From a checkpoint of a small image super-resolution model.
Model: 4.93M parameters, 32-pixel images, arch unet, norm batchnorm, activation leaky_relu, widths [48, 96, 144, 192].
Training: soap at rate 0.0024, 5600 steps, batches of 256.
Data: trained on photos with spoken descriptions (Open Images, Localized Narratives), 203450 training examples, 7.0 epochs.
Rows from block 2, named by matrix and row number. Rows with one number belong to one channel. Each number is 128 + 32 x the weight over its row's rms, rounded and kept within 0 to 255. All counts start at 0.
# convs0: first 3x3 conv (model.enc.2.0.convs.0.weight, 144x144x3x3), inputs 64-71, a 3x3 kernel for each
# convs1: second 3x3 conv (model.enc.2.0.convs.1.weight, 144x144x3x3, transposed), outputs 64-71, a 3x3 kernel for each
convs0.33 [169 172  72 100 124 135 145 116  85 122 148 101 175 158 190 148 154 115  85 113  91 170 100 145  80 162  79 115 205 162 126 145  44 138 130  74  96 155  98  90 138 146 208 146  74 163 169 117  97 114 141 116 101 176 134 140 105 100 178  91 103 180  93 133 111 127 154 181 105 138 143  46]
convs1.33 [132 135  87 137 206 141 151 127  75  81 121 138  81  75  94 127  63 127 145 116 134 165 203 149 119  91  65 124 123 120 149 163 131 104 161 132 136 180 132 179 115 157 108 110 136 162 119  83 146  88 114 109 144 137 150 127 118 123 144 174 161 175 167  97 132  89 133  80 151  97 148 149]
convs0.34 [100 127 198 116  98 142 157 152 106  91 105 130 111  98 114  88  94 131 133 181 118  95 206  90  94 149 140 112 120 133 163  81 106  97 146 158 119  55 138  87 117 141 119 139 116 106 147 118 119  81 193 125 142 142 172 111 157  88 130 132 137 168 158  87 144 203  85 102  97 162 136 184]
convs1.34 [157 146 166  85  98 101 156 144  66 112 172 168 110 143  81 161 145 146  99 133 195 109 112  91 108  98 115 144  84 136  78 149 141 114 163 140 141 175 141 154 227 127 150 155 119  61 141 149 177 252 103 107 171 129 102 156 124 159 100 149 131 152 125 137  72 186 111  61  88 129 160 141]
convs0.35 [123 100 125 148 113  70 100  76 147 154 120 117 161  82 146 173 128 122 123 110 144 126  66 120 115 208 157 139 103 169 113 118 128 109 186  93 143 126 111  88  95 128 129  78 101 156 136 178 155 117  91 119 149  86 149 184 112 172 108  72 117  33 127 128 101 163 112 100 126 151 162 133]
convs1.35 [131 127 146  94 130 113 144 154 141 114 134  91 183 185 121 174 159 155 164 154 140  87 141 179 123  77 114 111 113 103 111 174 157  90 165 145 179 145  77  96 138  86 136  59 112 156 133 115 139 131 154 148 147  99 134 190 130 128 128 154 128  82 141 107 141  91 135 134 110 128 138  91]
convs0.36 [144 142 141  94 137 115 147 132  72 112 119 113 110 136 108 136 124 129 118 113 153  24 110 137  90 136 165 121 161 123  72 142 105 133  73 120 143 141  65 137 131 150 130 143 120 158  79 182 104 149 142 121 145  98 161 120 123 101  76 156 115 125 152 130 105 115 136 116 142  90  52  68]
convs1.36 [129 102 131 140 140 112  54 119 145 114 123 138 220 168 145 166 102 115 111 154 241 130 133  90 111 126 175 111 149 176 135 105 121 112 105 108  93 132  94 158 149  73 132  46  83 146 134  92 107 114 140 122 152  98 115 129 167 118 152 131  69 127  96 140 180 144 115 104 130 164  92 144]
convs0.37 [161 121 132  92 120 122 129 128  76 133  95 108 134 105  95 110 129 130 127 174 130 110 146 139  92 139 142 135  87 102 100 149 129 149 114 138 132 120 145 104 153 125  82  69 131 135  87 112 143 126 159 169 159 132  83 107 126  84 156 125 151 103 107 172  80 122  83 204 144  46 143 114]
convs1.37 [130 152  87 149 185 115 109 134 147 114  99 136 166 137 125 135 119  76 124  89 153 146 163 163 164 116 106 102 113 225 110 128  93 121 105  53  51 138 148 175 157 142 162 149 102  89 179 111 157 136 161  99 125  89 109 129 128  95 119 124 111 124 131 158 146  99 151 126 229 156 125  95]
convs0.38 [104 161 133 143 101 121 117  86 125 113 153 135 117 116 173 126  85 153 173 117 133 102 151 125 117 150  73 145 101 188 111 162 103  84 104 129 133  45 105 110 114 122 130 118 175 148 210  99 131  93 111 156  85 167  94  52 162  68  36 100 144 120  90 105  71 138 103 130 138  62 130  67]
convs1.38 [ 81 125  80 142 146 163 132 122 127 158  59 106  84 137 144 164 187  88 144 109 209 139 113 182 124 145 121 141  77 139 171 128 119 130 112 152 120 151  99 143 173 133 129 130  66  96 161  72 131 126 118 151 115 140 130 132  67 146 168 141  66  98  99 123 120  89 180 136  46 107 149 102]
convs0.39 [ 86 128 136 122  57 127 122  95 113  70 101 140 100 153 133  88  44  88 113  71 198  51 124 158 123  96 111 128 130 112 156 120 147  85  60 135 140 130  93 115 115 109 107  91 162 114 113 145 132 100 138  86 180  87 122  90 185  56 103 114 196 110  77  79  93 157  65  70 178 127 144  87]
convs1.39 [186 145 109 102  83 135 132 124 125 144 127 149 116 135 113 169 157 153 163 170 152 118 121 168  70 152  89 100  94 138  88 102 119 125 115 162  78 173 111 149 131 199 146 148  79 107 178 130 134 206 149 123 191 142 111 213  93  94 185 151  76 145 105 117  94 129 171 130 117 142  68 107]
convs0.40 [138 109  96 131 137 157 209 105  89 121 130 136 113 146 110 116 103 121 103 193 171 149 190  59 115 126 114 106 113 162 168 137  90 130  99 110  60 142 124 138  75  82 132 107 119 126 138 143  91 151 112 172 139 173 121 138  83 169  89  72 139 142 117 105  85  78  83  84  60 206 166 154]
convs1.40 [118 172  87 130  78 110 133 141 151 113 139 107 115 134 156 127 132 166 132 147 122 127 150 170 106 121 128  78 182 133 102 164  92 112 121 115 116 164 152 106 219 127 129  52 174 154 133 125 108 148 128  65 126 182 103 148 118 110 130 133 199 166 124  83 122 142 138 170  90 100 145  87]
convs0.41 [115  99 173 105  77 171  79 102 116 156 133 149 129 103 160 143 123 118 139 112 180 124  49 163 105  72 148 101 129 140 133 104 131 139 148 151 131 133 151 135 117 125  97 141 148 140  91 161 119 169   1 153 171 129  82  55 187 147 120  91  58 120 123  55 137 139  93 159  77  71  73 128]
convs1.41 [123  73   6 107 171 158 129 168 118 101 127 121 170 162 131 146 167 107 123 140  99 153 154 130 136 154 136 173 153 165 123 164 163  77 135 118 161  91 124 125 126 180  94  74 167 131  98  99 145 193  85 136 116 113 109 122 134 193 175 136 101 143  97 122 162  59 112 164 116 148 150 106]
convs0.42 [133 101 147 147 147 134  80 113 145 142 149 150 124 141 169 137 165 101  92 122 129 108 149 187 124 102  81  89 112 164 132 104  85 124 187 147 129 107 106 176 127 129 102 167 164 131 108  93 113 111 146 127  95 118  80 130 149 192 119  48 132 174 178 142 126 112 128 130 141 161 166 149]
convs1.42 [ 90 148 125 112 137 126 137 141 167 114  75 127 111  71  76 113  39  32 111 142 117  68 174 160 143 123 143 144 138 147 149 133 167  53 134  95 100 171 153 101 134 188 162  81 131 151  69 123 125 136 147  69 169 118 107 138 156 169  93  99 143 175 155 115 114 148 146 144 119 137 117 108]
convs0.43 [128 155 178 114  90 114  72 138  95 136 145 119 165 147 110 154 161 100 138 146 128 102 178 113 131 146  79 123 143 120 188 164 127 155 165  87 145 127 138 114 117 113 173 201  94 107 158 104 144 148 204 117 219 111 129 104 111 139 125 100  84 162 103 101  97 127 122 124 139  54 122 113]
convs1.43 [115 109 183  66  68 178 103 143  74 187  99 111 124 120 138 136 135 125 196  86 103 123 202 132 105 137  96 146 130 132  94 173 112 145 101  81 138 156  93 105 140 110 127 123 146 103 173 112 129 119  84 188 120 129 144 122 118 124 185 151 131 107  98  86 140 165 110 129  94 118 156 163]
convs0.44 [113 141 128  58 153 164 109 144 105 118 152 100 107 113 148 138 117  85 131  78 152  96  88 147 104 116 110 109 116  86 155 119 163 101 124  93 126 114 117 167 170  87 173  88 148 137 139  86 173  77 190 121 171  90 117 133 168 124 106 102 161 101  79 150 118 167 102  74 142  64 173 115]
convs1.44 [145 156  53 104 136 142  71 170 164 145 104  96 108 135 114 211 155 129 119  95 172 115 160 120 120 155 131 134  84 181  67 148  85 156 125 142 151 133 105 156 174 149  81 140 176 150 143 147 140 138  88 135 134  92 183 188  67 139 186 111  74 151  87 130  67 101 159 147 111 190 127 117]
convs0.45 [181 163 127 132 149 132  98 101 114 140 143 160  75  84  97 122 117 106  67 137 117 103 130 146 146  89 135  74 112 117 149 170 120 115 141 155 167 136 157 114 119 129 151 114 127  93 146  81 202 176  74 166 162 166 104 125 122 170 115 137 181 104 134 186 160 139 153 174 183 154  90 125]
convs1.45 [100 103 132 160 113  83 118 104  81  92 165 114 132 173  77  53   7  65  98 163 112  72  98 159 177 113 115 122 175 150 110 156 138 128 150 140 201 190 164 141 183 158 139 110 109 135  95 122 107  76  87 131 164 109  75 136  55 224 141 115 122 177 161 129 112 185 117  93  91  94  71  56]
convs0.46 [113  97  79 113 117 104 121  86  89  87 136  98 163 115 144 105  91 167 164  95 117  56 145 129 106 128 102 161 167 121 122 166 127 150 115 157 134  91 122 124 166 162 182 120  73 153  81  90 127 109 153 105 160  84 131 103 132  90 118 107 185 116 118 117 126 107 178 165 186 157  85  46]
convs1.46 [107 151 128  96 120 114 117 130  88 129 114 125 126 129 131 227 187  86 131 157 137 127 131 170  88 154 112 113 181  81 112 130 142 135 133 125 125 123  65 113 151  88 152  93 149 139 111 109 119  97  88 132 189 138  69 119 106 161 125 131 111 163 127 174 181  66  92 126  90 156 104 134]
convs0.47 [ 80  79 191  80 123 144 112  93 161 149  96 109 146 165 141 136 107 164 143  85 130 144 127 159 149 188 122 118 133 190 105 115 195 122 125 141  96 129 145  95 105 134 103 116 164 152 135 119 147  98 225 178  83 149 112 158 175 104 147 126  82 100 166 100  76 173  55  76 175 129 146 112]
convs1.47 [108 224 171 141 106 124 152 106  76  99 133  49 130  92  66 155 127  92 127 159 117 140 131 105  84  92 163 122  63 146 139 134 123 178 175  81  94 145  83 146 162 134 166 150 148 100 145 151 108 139 143 105 114 120 103 162 120 127 147  82 193  64 142 125 128 101 141 163 170 180 145 116]
convs0.48 [105  72 103 134 131 137 159 126 127 137 130 111 137 132 138 159 128 149 149 106 153 146 191 159 133 163  76 145  95 160 108 150 139  99 126 134 177 133  78 175 122 135  85 147 133 163 132  96 134 155 122 120 124 109 113  93 126 132 158 109  66 134 141  74 142 147 119 174 192 116 121 103]
convs1.48 [114 130 127 143 106 100 135 110 133 178  88 111 180 174 116 133 152 142 189 135 128  32  92 114 172 142  88 112  94 148 176 153  48  78 123 166 133 103 131 159  94 102 115 157 128 134 158 129 138 136 113 132 143 139 173 165 138 101  92 133 170 113 113 142 119 111 152  78 143  95 176 136]
convs0.49 [ 99 116 132 148 112 128 172 138 131 134 138 125 137 127 123 136 178 172 105  78 103 132 211 124 110  94 139 119 107 100 191 218 123 110 110 114  96 114 134 132 120  73 100 162 117 104 206  92 164  79 164  84 151 109  91 188 156 176 170  64 166 130  92  63  81 162 139 101  89 188 170 114]
convs1.49 [110 119 166 102  79 143 127 111 138 139  96 125 147  94 148 142 100 124 105 182 134  81 117 119 165  88 131 130 113 156 167 132  82 118 134 181 149 117 110 182 112 122 139 100 137 170 125 130 125 211  79 152 101 107 153 151 170  90 118 156 121 104 179 152 105 161 122  69 144 150  93 127]
convs0.50 [ 76 142 112 157  69 161  78 161 123 154 102 158  66 128 139 109 108  78 151 165  90 110 134  50 138 130 142  78  95 139 110 136 123 102 101 128  96 140 128 182 104 154 112 124 127  77  66 113 158 152 126 154  77 158  51  89  93 126  94 163 157  96 182 118 126  98 105 115 215 157 200 135]
convs1.50 [ 65  88 156 117 189  75 155 147 169 121 178 112 127 122 107 145 178 133  71  89  99 119  59 131 147 125 141 111 179  92  94 122 147 116 102 140 158 171 126 131 214  98 123 152 104 136 183 145 102 217 108  77 111 125  98 162  89 194 156 109 126 112 147  89  56 116 103 126 155 189 156 107]
convs0.51 [136 123 197  99 185 118 175  58  93  95  92  95 114 124 165 177 110 110  95 155 176  82 158 122 116 107 108 125  91 179 152 106 105 123 123 135 115 121 183  94 150 124 182 151 124 116 129 101  98 150 160 134  82 129  86 186 134 145 153 154 171 123  81 139 154 230 108 168 129 151  88  96]
convs1.51 [134 126 173 137  71 119 112 152  99 152 162 135  75 122  96  97  76 130 130 112 109  94 149 133 186 160 171 167 136 120 168 161 104 129 102 179 184 172 108 187 183 175 138 124 211 135 140 115 133 113 151 164 119 115 120 115 144  88 138 144 177 146 122 161 145 131 153 144 163  72  93 133]
convs0.52 [ 65 114 172  47 152 180 142 121  76  94 137 120  93 125 211 145 132  77  88 125 156  78 137 168 132 124 167 128 122 155 181 167  49 158 132 168  92 120  69 161 149 116 178 104 106  97 144 137 178 137  55 116 111 100  81 174 209  81 118 177 172 139  42  96 163 173 126 110 100  97 138 114]
convs1.52 [185 136  90 124 112 139  94 163 121 178 184 139 105  62 141 146 124 160 151 201 166 164 162 161 129 164 144  80 136 142 211 143 125 125 191 123 132 124  53 153  83 106 153 100 175 177 102 133 107 172 119 175 130  50 122 112 107  83 129 217 152 143  86 102 158 101 126 149  66  80 105 100]
convs0.53 [127 137 154 135 137 129 131  94  85  60 108 132 129 126 141 146 146 115  95 150 150 161 150 122 122  89 143  84 182 171 131 140 130 100  92  78 120 131  85 105 115 128 123 121 110 162 116 126 140 138 138 162 101 126 106  90 179 161  98 143 145 145  27  88 138 146  92 177 211 180  88 131]
convs1.53 [144 156 119 129  96 155 106 133 107 120 115 129 114 104 105 154 122 207 173 123 203 144 164 130  95 130 139 130 154  85 134 108 177 110 111 169 133 109 139 164 127  81 135 176 151  97 106  93 151 174 165 103  53 105 136 157  89 181 159 109 114 191 162 105 173  90 122 142 104 114 120 141]
convs0.54 [120 126 104 145 120 116 119 126 141 186 101 111 141  86 134 215 107  89 171  74 119 124  94 167 159  62 144  96 105 186 145 105 142 173  53 127 149 104 105 136  87 142 138 116 165 168  68 157 145 105  94 141 118 116 133 150 138 152  90 137 122 119 101 203 176 161 119 144 127  69 108 174]
convs1.54 [174 138 121 104  71 141 136 101  90 188 116  90 136 149 123 119 174 121  97 184 162  35 100 158 170 120  89 146 167 102 102  94  57  82 146 132 148 124 150 100 156 133 137 120 138 139 150 165 152 108 103 144 174 134 131 131 135 126 132 175 152 118  91 157  76 114 106 139 160 122 150 117]
convs0.55 [ 86 115 131 181 177 115 108 138 131  90 129 108 139 145 117 150 177 129 113  95 136 101 128 175 131 118 168 158 104 126 182 158 180  61  87 106 154 120  93 155 140  98  71  99 118 141  99 131 155 149 173 103 105 119 120 136 159 211 141  96 132 118  96 164 129 106 148 173 138  51 128 140]
convs1.55 [102 154 122  86 127 105 174  98 113 132  95  51  85  91 101 117 119  68 135 242 121  97 103 153 157 106 179 193 120 139  75 169 125  82 184  98 132 238 136 178 146 142 135 102 160 144 121 140 182 102  81 138  69 162 103  83 145 198 178 183 169 168 196 156 106 195  76 111 111  36 130 118]
convs0.56 [110 114 144  97 107 113 133 124 132  81 107 118 116 120 115 124 113 114 125 109  49 130 162 137 102 178  32 151 119 141 166  72 160 112 134  92  99  85 155 124 123  80 146 193 130 101 152 159 132  69 104  79 102 128 126 111  80  50 138 109 108 120 120 139 152 156 100 113  66 114 139  87]
convs1.56 [ 97 214  86 123 113 139 116 163  92 121 179 167 141 167 151 178 116 237 144 144 136 129  89 122  79 140 102 195 100 122 170 126  76 118 185 138 115 183 108 137 127 136 110 100 141 124 184 123 168 210 151 130 140 140 179 224  91 143 104 137  86 151 107 124 141 130 163 107 129 105 119 108]
convs0.57 [151 145 120 135  84 148 138 129  87 118 168 109 115 153 127  53 164 146 125 150 118 114 148  92  80 197  99 173 138 120 114 174  79 105 173 175 127 154 146 149 160  97 113 123  78 110 160 114  91 155 180 122 110 113 119 142 107 180 105 130 103 156  79 159 125  77 145 107 130 176 151 150]
convs1.57 [104 144 171 102 112 127  97 124 134 153 158 173 127  77  59 167 103 106 153  93 121 121  70 151 124 146 108  47  87 142 161 103 126  90 172 123 149  98 103 106 161  56 174  95  72 180  98  87  99 116 110 154 181 127 167 141 161 127 132  28 138  88 124  91 172 120 106 114 153  93 165 114]
convs0.58 [ 93 156 158 161 121 111 119 150 100 140 117 170 108 138 155 147 127 155 163 113 139 146 124 105 108 136 117  71 146 141 132 159 137 173 107 117 109 130 145 107 128 195 156 132 104 120 134 123 131 143  71 152 114 117 123 118 187 138 148 160 218 138  77 112  97 114 140 181 145 168  81  68]
convs1.58 [114 116  95 134 127  85 118 129 146 147 114 134 153 156 146 137 111  63 121  76 148 136 106 106 174 120 118 147 103  85 163 166 121 108 120 127 210 148 108 134 109 171 136 102 162 138 165 130 143  86  97 139 130 104 108 129  66 119 159 170 160 154 152 149 132  70 152  99 174 112 126 170]
convs0.59 [163  79  49 137 142  93  46 121 206 148  80  86 110 117  82 108  99 122 109 142 111  93  95 128  92 130 142 139 126  94 118 128 107  99  98 139 148 112  88 110 144 106 144 134 147  87 151 114 127 126 172 102 196  79 101  70 175 130 109  74 105 145 150 124 133 173 124 234 153  57 105 117]
convs1.59 [134  98  62  88 130 166  91 144 123 106 123  96 141 121 160 151 153  88 120  96 159 101 107  56 119 119 157 124 133 165  99 152  99 101  72 125 144 172 196 122 133 164 150 186 130 113 129 113 122 154 107 114 120 129 165 145 135 152 190  75 161 149 164 129  80 132 152 156 171  79 148  71]
convs0.60 [156  81 155  96 167  86 157 144 138 138 156 120 167 129 125 118 121 196  91 119  93 105 111 129 107  88 142 130 128 151 121 106  72 167 145 139 183 127  92 135 192  98 156 114 173 118 134 139  91 141 156 137 146 145 162 163 135 196 107  92 130 123 130 115 117  57 194  98  97 137 110 181]
convs1.60 [126 115 173 114 147 141 140 144 170  74  74  99 118 113  88 168  81 101  97  91  52 124 126  63 120 160 117  54 137 182 155 131 139 100 115  91 152 138 157 102  66 126 209 142 112 166 135 109 161  63  90 117 141 148 112 141 137 103 150 103 124 154 139 109 105  98 157 111 137 112  82 231]
convs0.61 [121 131 153 164 146  93 119 113  86 127  69 126 117  93 116  89 108 101 134 118  96 154 115  93 115 170 131 126 141 146 153  93  69 145 141 149 113 165 200 140 148  87  77  68  87 115  89 178  93 135  71  93 136  84 123 159 145 168 118 106  73 126  81 177 132  88 146  83 117  83 125 140]
convs1.61 [ 62 150 139 119 128 139 138 124 103 156 160 132 222 206 171 168 140 188 127 154 169 145  92 159 144  84 108  86 128  42 145 126 129 125 158 155 115 160  99 114 113 117 111 151 124 151 157 117 152 180 151 155  87 111 154  92 127 127 140 149 135 108  74 137  96 109 142 117  89  88 121 117]
convs0.62 [ 89 115 121 124 147 136  96  84 120 117  61 168 154 122 132 113 101 124 139 126  86 166 134 163 165 107 140 143 178 100 163 126 115 116 136 131 137 137 162 175 124 112 121 125 141 174  95 115 162 152 134  62 180 143 138 125  91 154 134 160 110 126  77 158 119  68 192 170 110 150 157 113]
convs1.62 [163 178  96  84 106 115 116 171 190 145 133 144 131 120 129 110 115  88 160 110  84  90 105 135 137 118 134 116 116 144  99  99 204 141  84  99 111 160 166 136 162 110  90 147 158 112 122 119 150 103 102 111 169  63  98  64 162 124 195 110 132 103 148 166 142 152 159 142 105 110 134  83]
convs0.63 [ 88 117 107 123 114  73 172 151 126 176  61 104 152  96 151 128 135 156  82 141 140 177  92 116  41 147 154 174 120  91  93  67 130 141 114 168 197  62  76 124 135 139 158 104 102 116  75 146 165 108  95 113 129  98 115 123  81 163 110 145  80  91 182  80  97 153 102 183  88 154  82 162]
convs1.63 [129 119  89 124 151 145 107 108 120  53 123 120 201 161 153 107 104  94 157 113 104  69 102 139 144 103 143  62 171 143 135 135 110 142 143  93 172  96 102  83 136 134 135 180 111 194 162 147 115 116  95 167 217 170 168 125 118 109 139 171 115  98 108 133 125 117 156  91 121 128 142 169]
convs0.64 [118  94 133 127 127 120 130 128  90 107 127 113 139 117  71 155 149 129 147 201 125 133 124  99 113 115 139 184  76 202 175 184 118 117 166 129 163 123 121 157 141 173 151 113 143 116 136 111 132 144  84 127 119 148 102  85 141 139 161  97  94 131 119 156  99 159  91 137 146 155 137 171]
convs1.64 [128 127  72 129 152 133 137  96 186 120  89 160 215 145 111 139 183  95 167 118 146 107  99  70 138  91  92 122 116 117 148  93 141 130 144 130 180  94  72 128 147 103 132 119  86 158 194  87 116  77  67 207 186 138 141 179  68 156 110 134 118 114 168 102 142  95 131 107 219 141  82 156]
convs0.65 [125 147 116  78 124 154 111 149  76 160 136 110 125 154 131 158 117 125 161 174 156  63 131 157 115 189 113 127 161 129 114 171 120 176  88 134 146  93  98 148 182 147 146 116 135 161 156 120  91  80 120 121 185 130 140  49  98 158 128 158 131 119 109 144 169 170  49 104 126 202 147  86]
convs1.65 [ 71 121 189 116 138 180 119  96 102 128 119 137 182 114 153 149 108 121 165  71 148 154  64 107 144 106  75 144 137  98 104  96 130 135 108 142 166 119  99 145 136 128  78 178 178 172 134 105 162 135  52 155 134 176 167 130 126  97 135  82 176 191  73 155 129 132 108 103 125 129 124 195]
convs0.66 [142 114  82 171  80 146 109 134 202 121 134 131 119 115 110 154  86  78 134 129  90 112 163 157 183 159  95 149 113 116 103 104 172 159 102 123 155  80 103 159 123 126  99  83 165 128 132 123 122 126  53 136 139 132 192 103  97  50  95 174 138 125 113 103  44 142 109 101 115  50 183 117]
convs1.66 [ 91 181 108 126 160 111  97  43 136 172 126 164 125 214  77 161 150 133  91 130 125  92 143 158 108 125 118 136 127 137 135  92  87 193 130 110  96 141 104 112 146 118 133 157  96 139 180 106 152 140 129  99 146 159 152 111 135 132 144 118 128 115 141 102 131 150 151 168 144 148 127 103]
convs0.67 [146 141 135 105 129  71 154 156 150 156  77 128 156 159 128 109 125 162 107 126  94 102 143  86 112 149 149 128 134 111 182 172 112 116 165 132 118 139 109 103 169 149 158 102 103 157 147  71 127  74 129 158 117 101  79 169  91 189 166  91 159  74 114 133 120  76 146 221 151 169 121 185]
convs1.67 [116 138 147 165 104  61 120 158  95 148 120 150 119 117 117  99 163 100 140 127 110 150 100 175 196  92 113 115 140 112 125 134 134 169  63 148 145 171 155 123 174 124 165 156 132 106 133  97 197 120 131 137 143 109 163 168  97 104 169 171 118 144 124 117 159 177 136 131 106 169 106  88]
convs0.68 [172 157 138 101  94 167 138 101  56 144 136 150 170 140 138 185 140 105 133 164 129 102 142 147 156 172  97 105 152  91 140 113 218  89 128  96  90 133  93 120 140 108 115 150 114 154 117 117 142 175 113 147 171 136 104  89 131  99 113 161 171 142 119 132 136 127 132 155  98 127 111 161]
convs1.68 [122 101 132 134 130 170 130  65 128 143 151  98  93 151  58 136 161 106 155  57 135 142 146 180 130  49 117 162 168 135 106 186 131 132  75 144 193  83  87 128 144  77 113 178 134 186 160  98 150 117  86 131 160 184 147  81 135  99 176 130 127  92 169  90 153 130 157 161  96 132 123 111]
convs0.69 [111 175 125  88 148  98 139 125 144 141 147 140 124 167 120 163 166 158 139 114 110 193 151 127 136 143 140 142 149 114 118  93 126 165 129 113 148 119  86 142 147 123  74 115 150  72 173  80 179 145 130 175 118 161 118 153 100 154 122 114  97 153 124  48 129 113 140  92 126 145 183 183]
convs1.69 [143 141 115  73 129 157 121 110 145 106 146  84 199  87 162 140 164 142 150 143 117 116 108 130  98 122  86 104 174 113  79 105 136 176 104 117 169  76 144  90  70 163 119 173 110 152 135 104 113 169  98 173  98 159 164  64 148 111 213 109 155  80 119 147 126  70  92 147 169 182 103 143]
convs0.70 [175 134 101 181  98 135 113 118  78 168  94  93 118 124 143 119 136 102 172 134 119 124 164 147 151  94 143 171 140 147 158 145  75  96 223  83 188 132 132 131  98 126  66 173 128 121 119 135 124 107  88 116 149 166 166 126 167 234 113 128 138 101  90 254 167 148 175  84 122  72 113 113]
convs1.70 [139 132 113  99 163 100 158 173 140 153 113 119  81  73  88 142  84  19 132 103 107 115 152 136  99 114 134 172 136 128  80 154 170 127 110  68 142 207 124 227 194 169 126 110 104 165 198  89 160 114  88 102  73 124 112  92 135 206  87 105 161 198 137 185  82 181 109 130  99  96  52 130]
convs0.71 [114 145 160 106 177  82 155  80 116 136 128 149 181 162 132 112  84  86  88 109 144 118 144 123  75 170 118  80 111 109 102 103 128 108 159 187 108 132  91 129 146 118  99 115 133 180 128 167  81 114 169 121 123 117 146 119 142 131  66 111 125 166 144 105  63  80  79 131 104 172 145 104]
convs1.71 [116 144  73 193 132 152 136 113 132 127 192 143  98 105 114 139 100 143 134 146  88 138 162 107 127 114 166 121 135 150 123 147 151 112 173 128 134 158 124 143 114 165 106 111 103 149 104  73 146 132 101 137 119 124 120  95 104 147 160 199 128 113 119  92 135 115 183 113 150  97 146 128]
convs0.72 [124 192 198 103  71 178 113  95  89 103  96 132 150 129 143 144 126  81  97 114 177 168 140 124 153 147 106 109 104 177 109 131 167 132  80  95 157 184 176 116 125 175 163  98  82  87  99 113 141 176 108 121 171 129 137 171 147  44 117 191 175  60 126  91 127 165  78 141 161  99  85 120]
convs1.72 [131 140 168  53 129 117 145 119 137 130 137 147  58  77 135 107 101  58  99 125  82 169  91 187 112 173 129 173 162 107 153 131 154 116 126 104 177 147 122 194 182 138  76 107 147 152  99 112  99 120 137  80 131 144 117 160 121 171 171 163 114  84  57 159 138 173 105 143 143 129 107 173]
convs0.73 [137 136  83 130 120  67 102 102 188 129 110 146 126 140 129 111 107 120 103 155 122 118 107 166 138 154  98 143  94  85  82  79 164 122  86 142 125 103 150 132 156  81 147  69 178 160 140  84 100  80 144 100 144 174 142 107  81  81  93 140 148 115 123 124  95 150 113 160  83  96 126  90]
convs1.73 [158 152 127 164 151 147  49 128 127 136 153 132 101 184 129 109 139 120 121  78 125 132 160 210 114 166 143 144 110 179 105 140 141 167 169  95 132 154  85 136 139 147 162 103 122 104 123 145 108 106 115 156 137 130  82  94 153 114  94 132 118  64 137 133 141  84 152 118  96 103 113 122]
convs0.74 [130 109  86 143 120  92 129  84 107 138 114 187 110 144 111 157 152 101  75 117 106 100 102  88 115 119 173 146 107  80 128 128 158 100 120 147 145 177 164 150  91 118 113 114 101 131  93 186 151 158 153 113 114 152 149 139 127 143 102 106 162  79 106 112 143 143 103  91  97 122 148 174]
convs1.74 [ 89 105  66 118  91 168 110 138 179 106  92 118 115  86 124  96 150 116  93 105 146 159 105  93 127 159  77  92 103 124  56 164 150  97 183 130 111 152 117 145 187 124 120 147 113 123  97  99 136 140 137  84  94  74 119 156  40  80 176 156 133 119  77 125 127 140 123 114 128 142 111  88]
convs0.75 [161 176  70 136 119 134 120 118 203 104 114 118 118 100 112 153 100 158 104 105 168 132 124 126  81 103 145 175 132 120  95 121 159  95 130 108 133 105 137 127 153  87 106 147 140 116 133  73 130 147 139 155  59 168 167 110  88  87 147 173 127 147 117 196 113 217 105 139 122  74  85 129]
convs1.75 [138 113 138 140 114 104 132  90 104  86  52 144 176 107  67  87 183  65 179 151 170 152 161 138  70 145 161 155 118 159 102 167 173 134 167  83 104 134 143 192 194 157 128 139 146 133 149 165 121 101  74 130 100 157 114  95 122 189 103 177 194 204  58 100 118 129 178 148 154  94 136  86]
convs0.76 [136  91 144 121 110 100  97 115 160 143 145 138 135  67  96  87 119 131 151 142  60 110 133 157 117 126 130 130 115 113 128  91  83 220 139  98 120 100 142  96  97 120 110 108  96 141 115  61  77  93 131  56 168 156 140  78  75 135 105 129 143 130 149 112 137  95 149 145 145 132 120  92]
convs1.76 [ 84 109 153 170 145  59  80 180 173 116 101 176 137 133 137 119 112 150 146 113  99  74 116 147  93 131 172 101 110 138  84 174 160  97 155 164 221 101 157 159 105 208 137 136 152 152 189  98 119 118 189 103 154 155 194 197 119 140 104 138 110 210 139  72 127 108 170 101 133 153 187 108]
convs0.77 [121 107 136 126  95  56 143 157 112 164 105  80 124 141  70 207 206 138 149 140 204 103 167  98 100 147 116 131 143 104 155 127  88 146 138 136 168 124 137 125  99 111 119 111 191 108 176  78 135 136 109 136 145 131 123 144 158 168 116 145 117 115 101 106 134 124 119 132  78 163 174 169]
convs1.77 [119  95 131 113  61 107 108 149 126 157 155  84 144 129  99 162 120 158 106 146 110 153  83 146 117 121 110 152  96 140 138 164  93 105 162 139 149  96  91 125 133  86 151 148 136 140 205 107 128 104 104 189  91 141 134 185 141 105  77  93 150 158 112  94  98  87 118 117 139 145 169 142]
convs0.78 [ 92 121 168 103 152 129  69  89 148 175 165 124 114  97 126 178 187 145  98 166 159 125 109 151 174  80 164 144 152 110 176 145  95 123 162 123 138 169 140 124 105  72  97 180  91  75 141 185 182 129 100 140 126 144  96 162 125 172 146 133 151 144 111 116 158 132 132  75  54  97 116 164]
convs1.78 [116 101 134 119 106 158 111 131 130  92 132 115 217 189  87 160 146 128  53 182 175  88 169  96 174  82  68  94  88 198 105 189  96 134 116 108 182  82 159 121 107  79 155 128 117 150 121 144 121 151 110 139 111 187 207 131  56  58 194 107 125 100 201 100 121 120 131 129 115 158 150  99]
convs0.79 [144 167 154 121 136 136  62 107 134 129  81 127 160 137 122 159 150 127 156 124 126 140 146  73 132  97 107 122 123 135  95 102 115 137 158 151 102 139 102 129 161 108 123 161 173 156 129 146 110 104  92 127 203 140 156 143  79  89 116 155 111 127  45  73  34 120 182 226 106  78 112 117]
convs1.79 [154 144  91  68 130 125  98 143 135 180 119 117 113 131 110 157 149 138 178 154  80 122 134 123  98 124 119 143 153  99  87  82 186 221  82  82 136 118 162 113 103 101 166 185  81 150  95  74 152 127 155 119 140 138 155 107 137 107 120  71 176 205 126 164 151 144  94 136 127 121 100 176]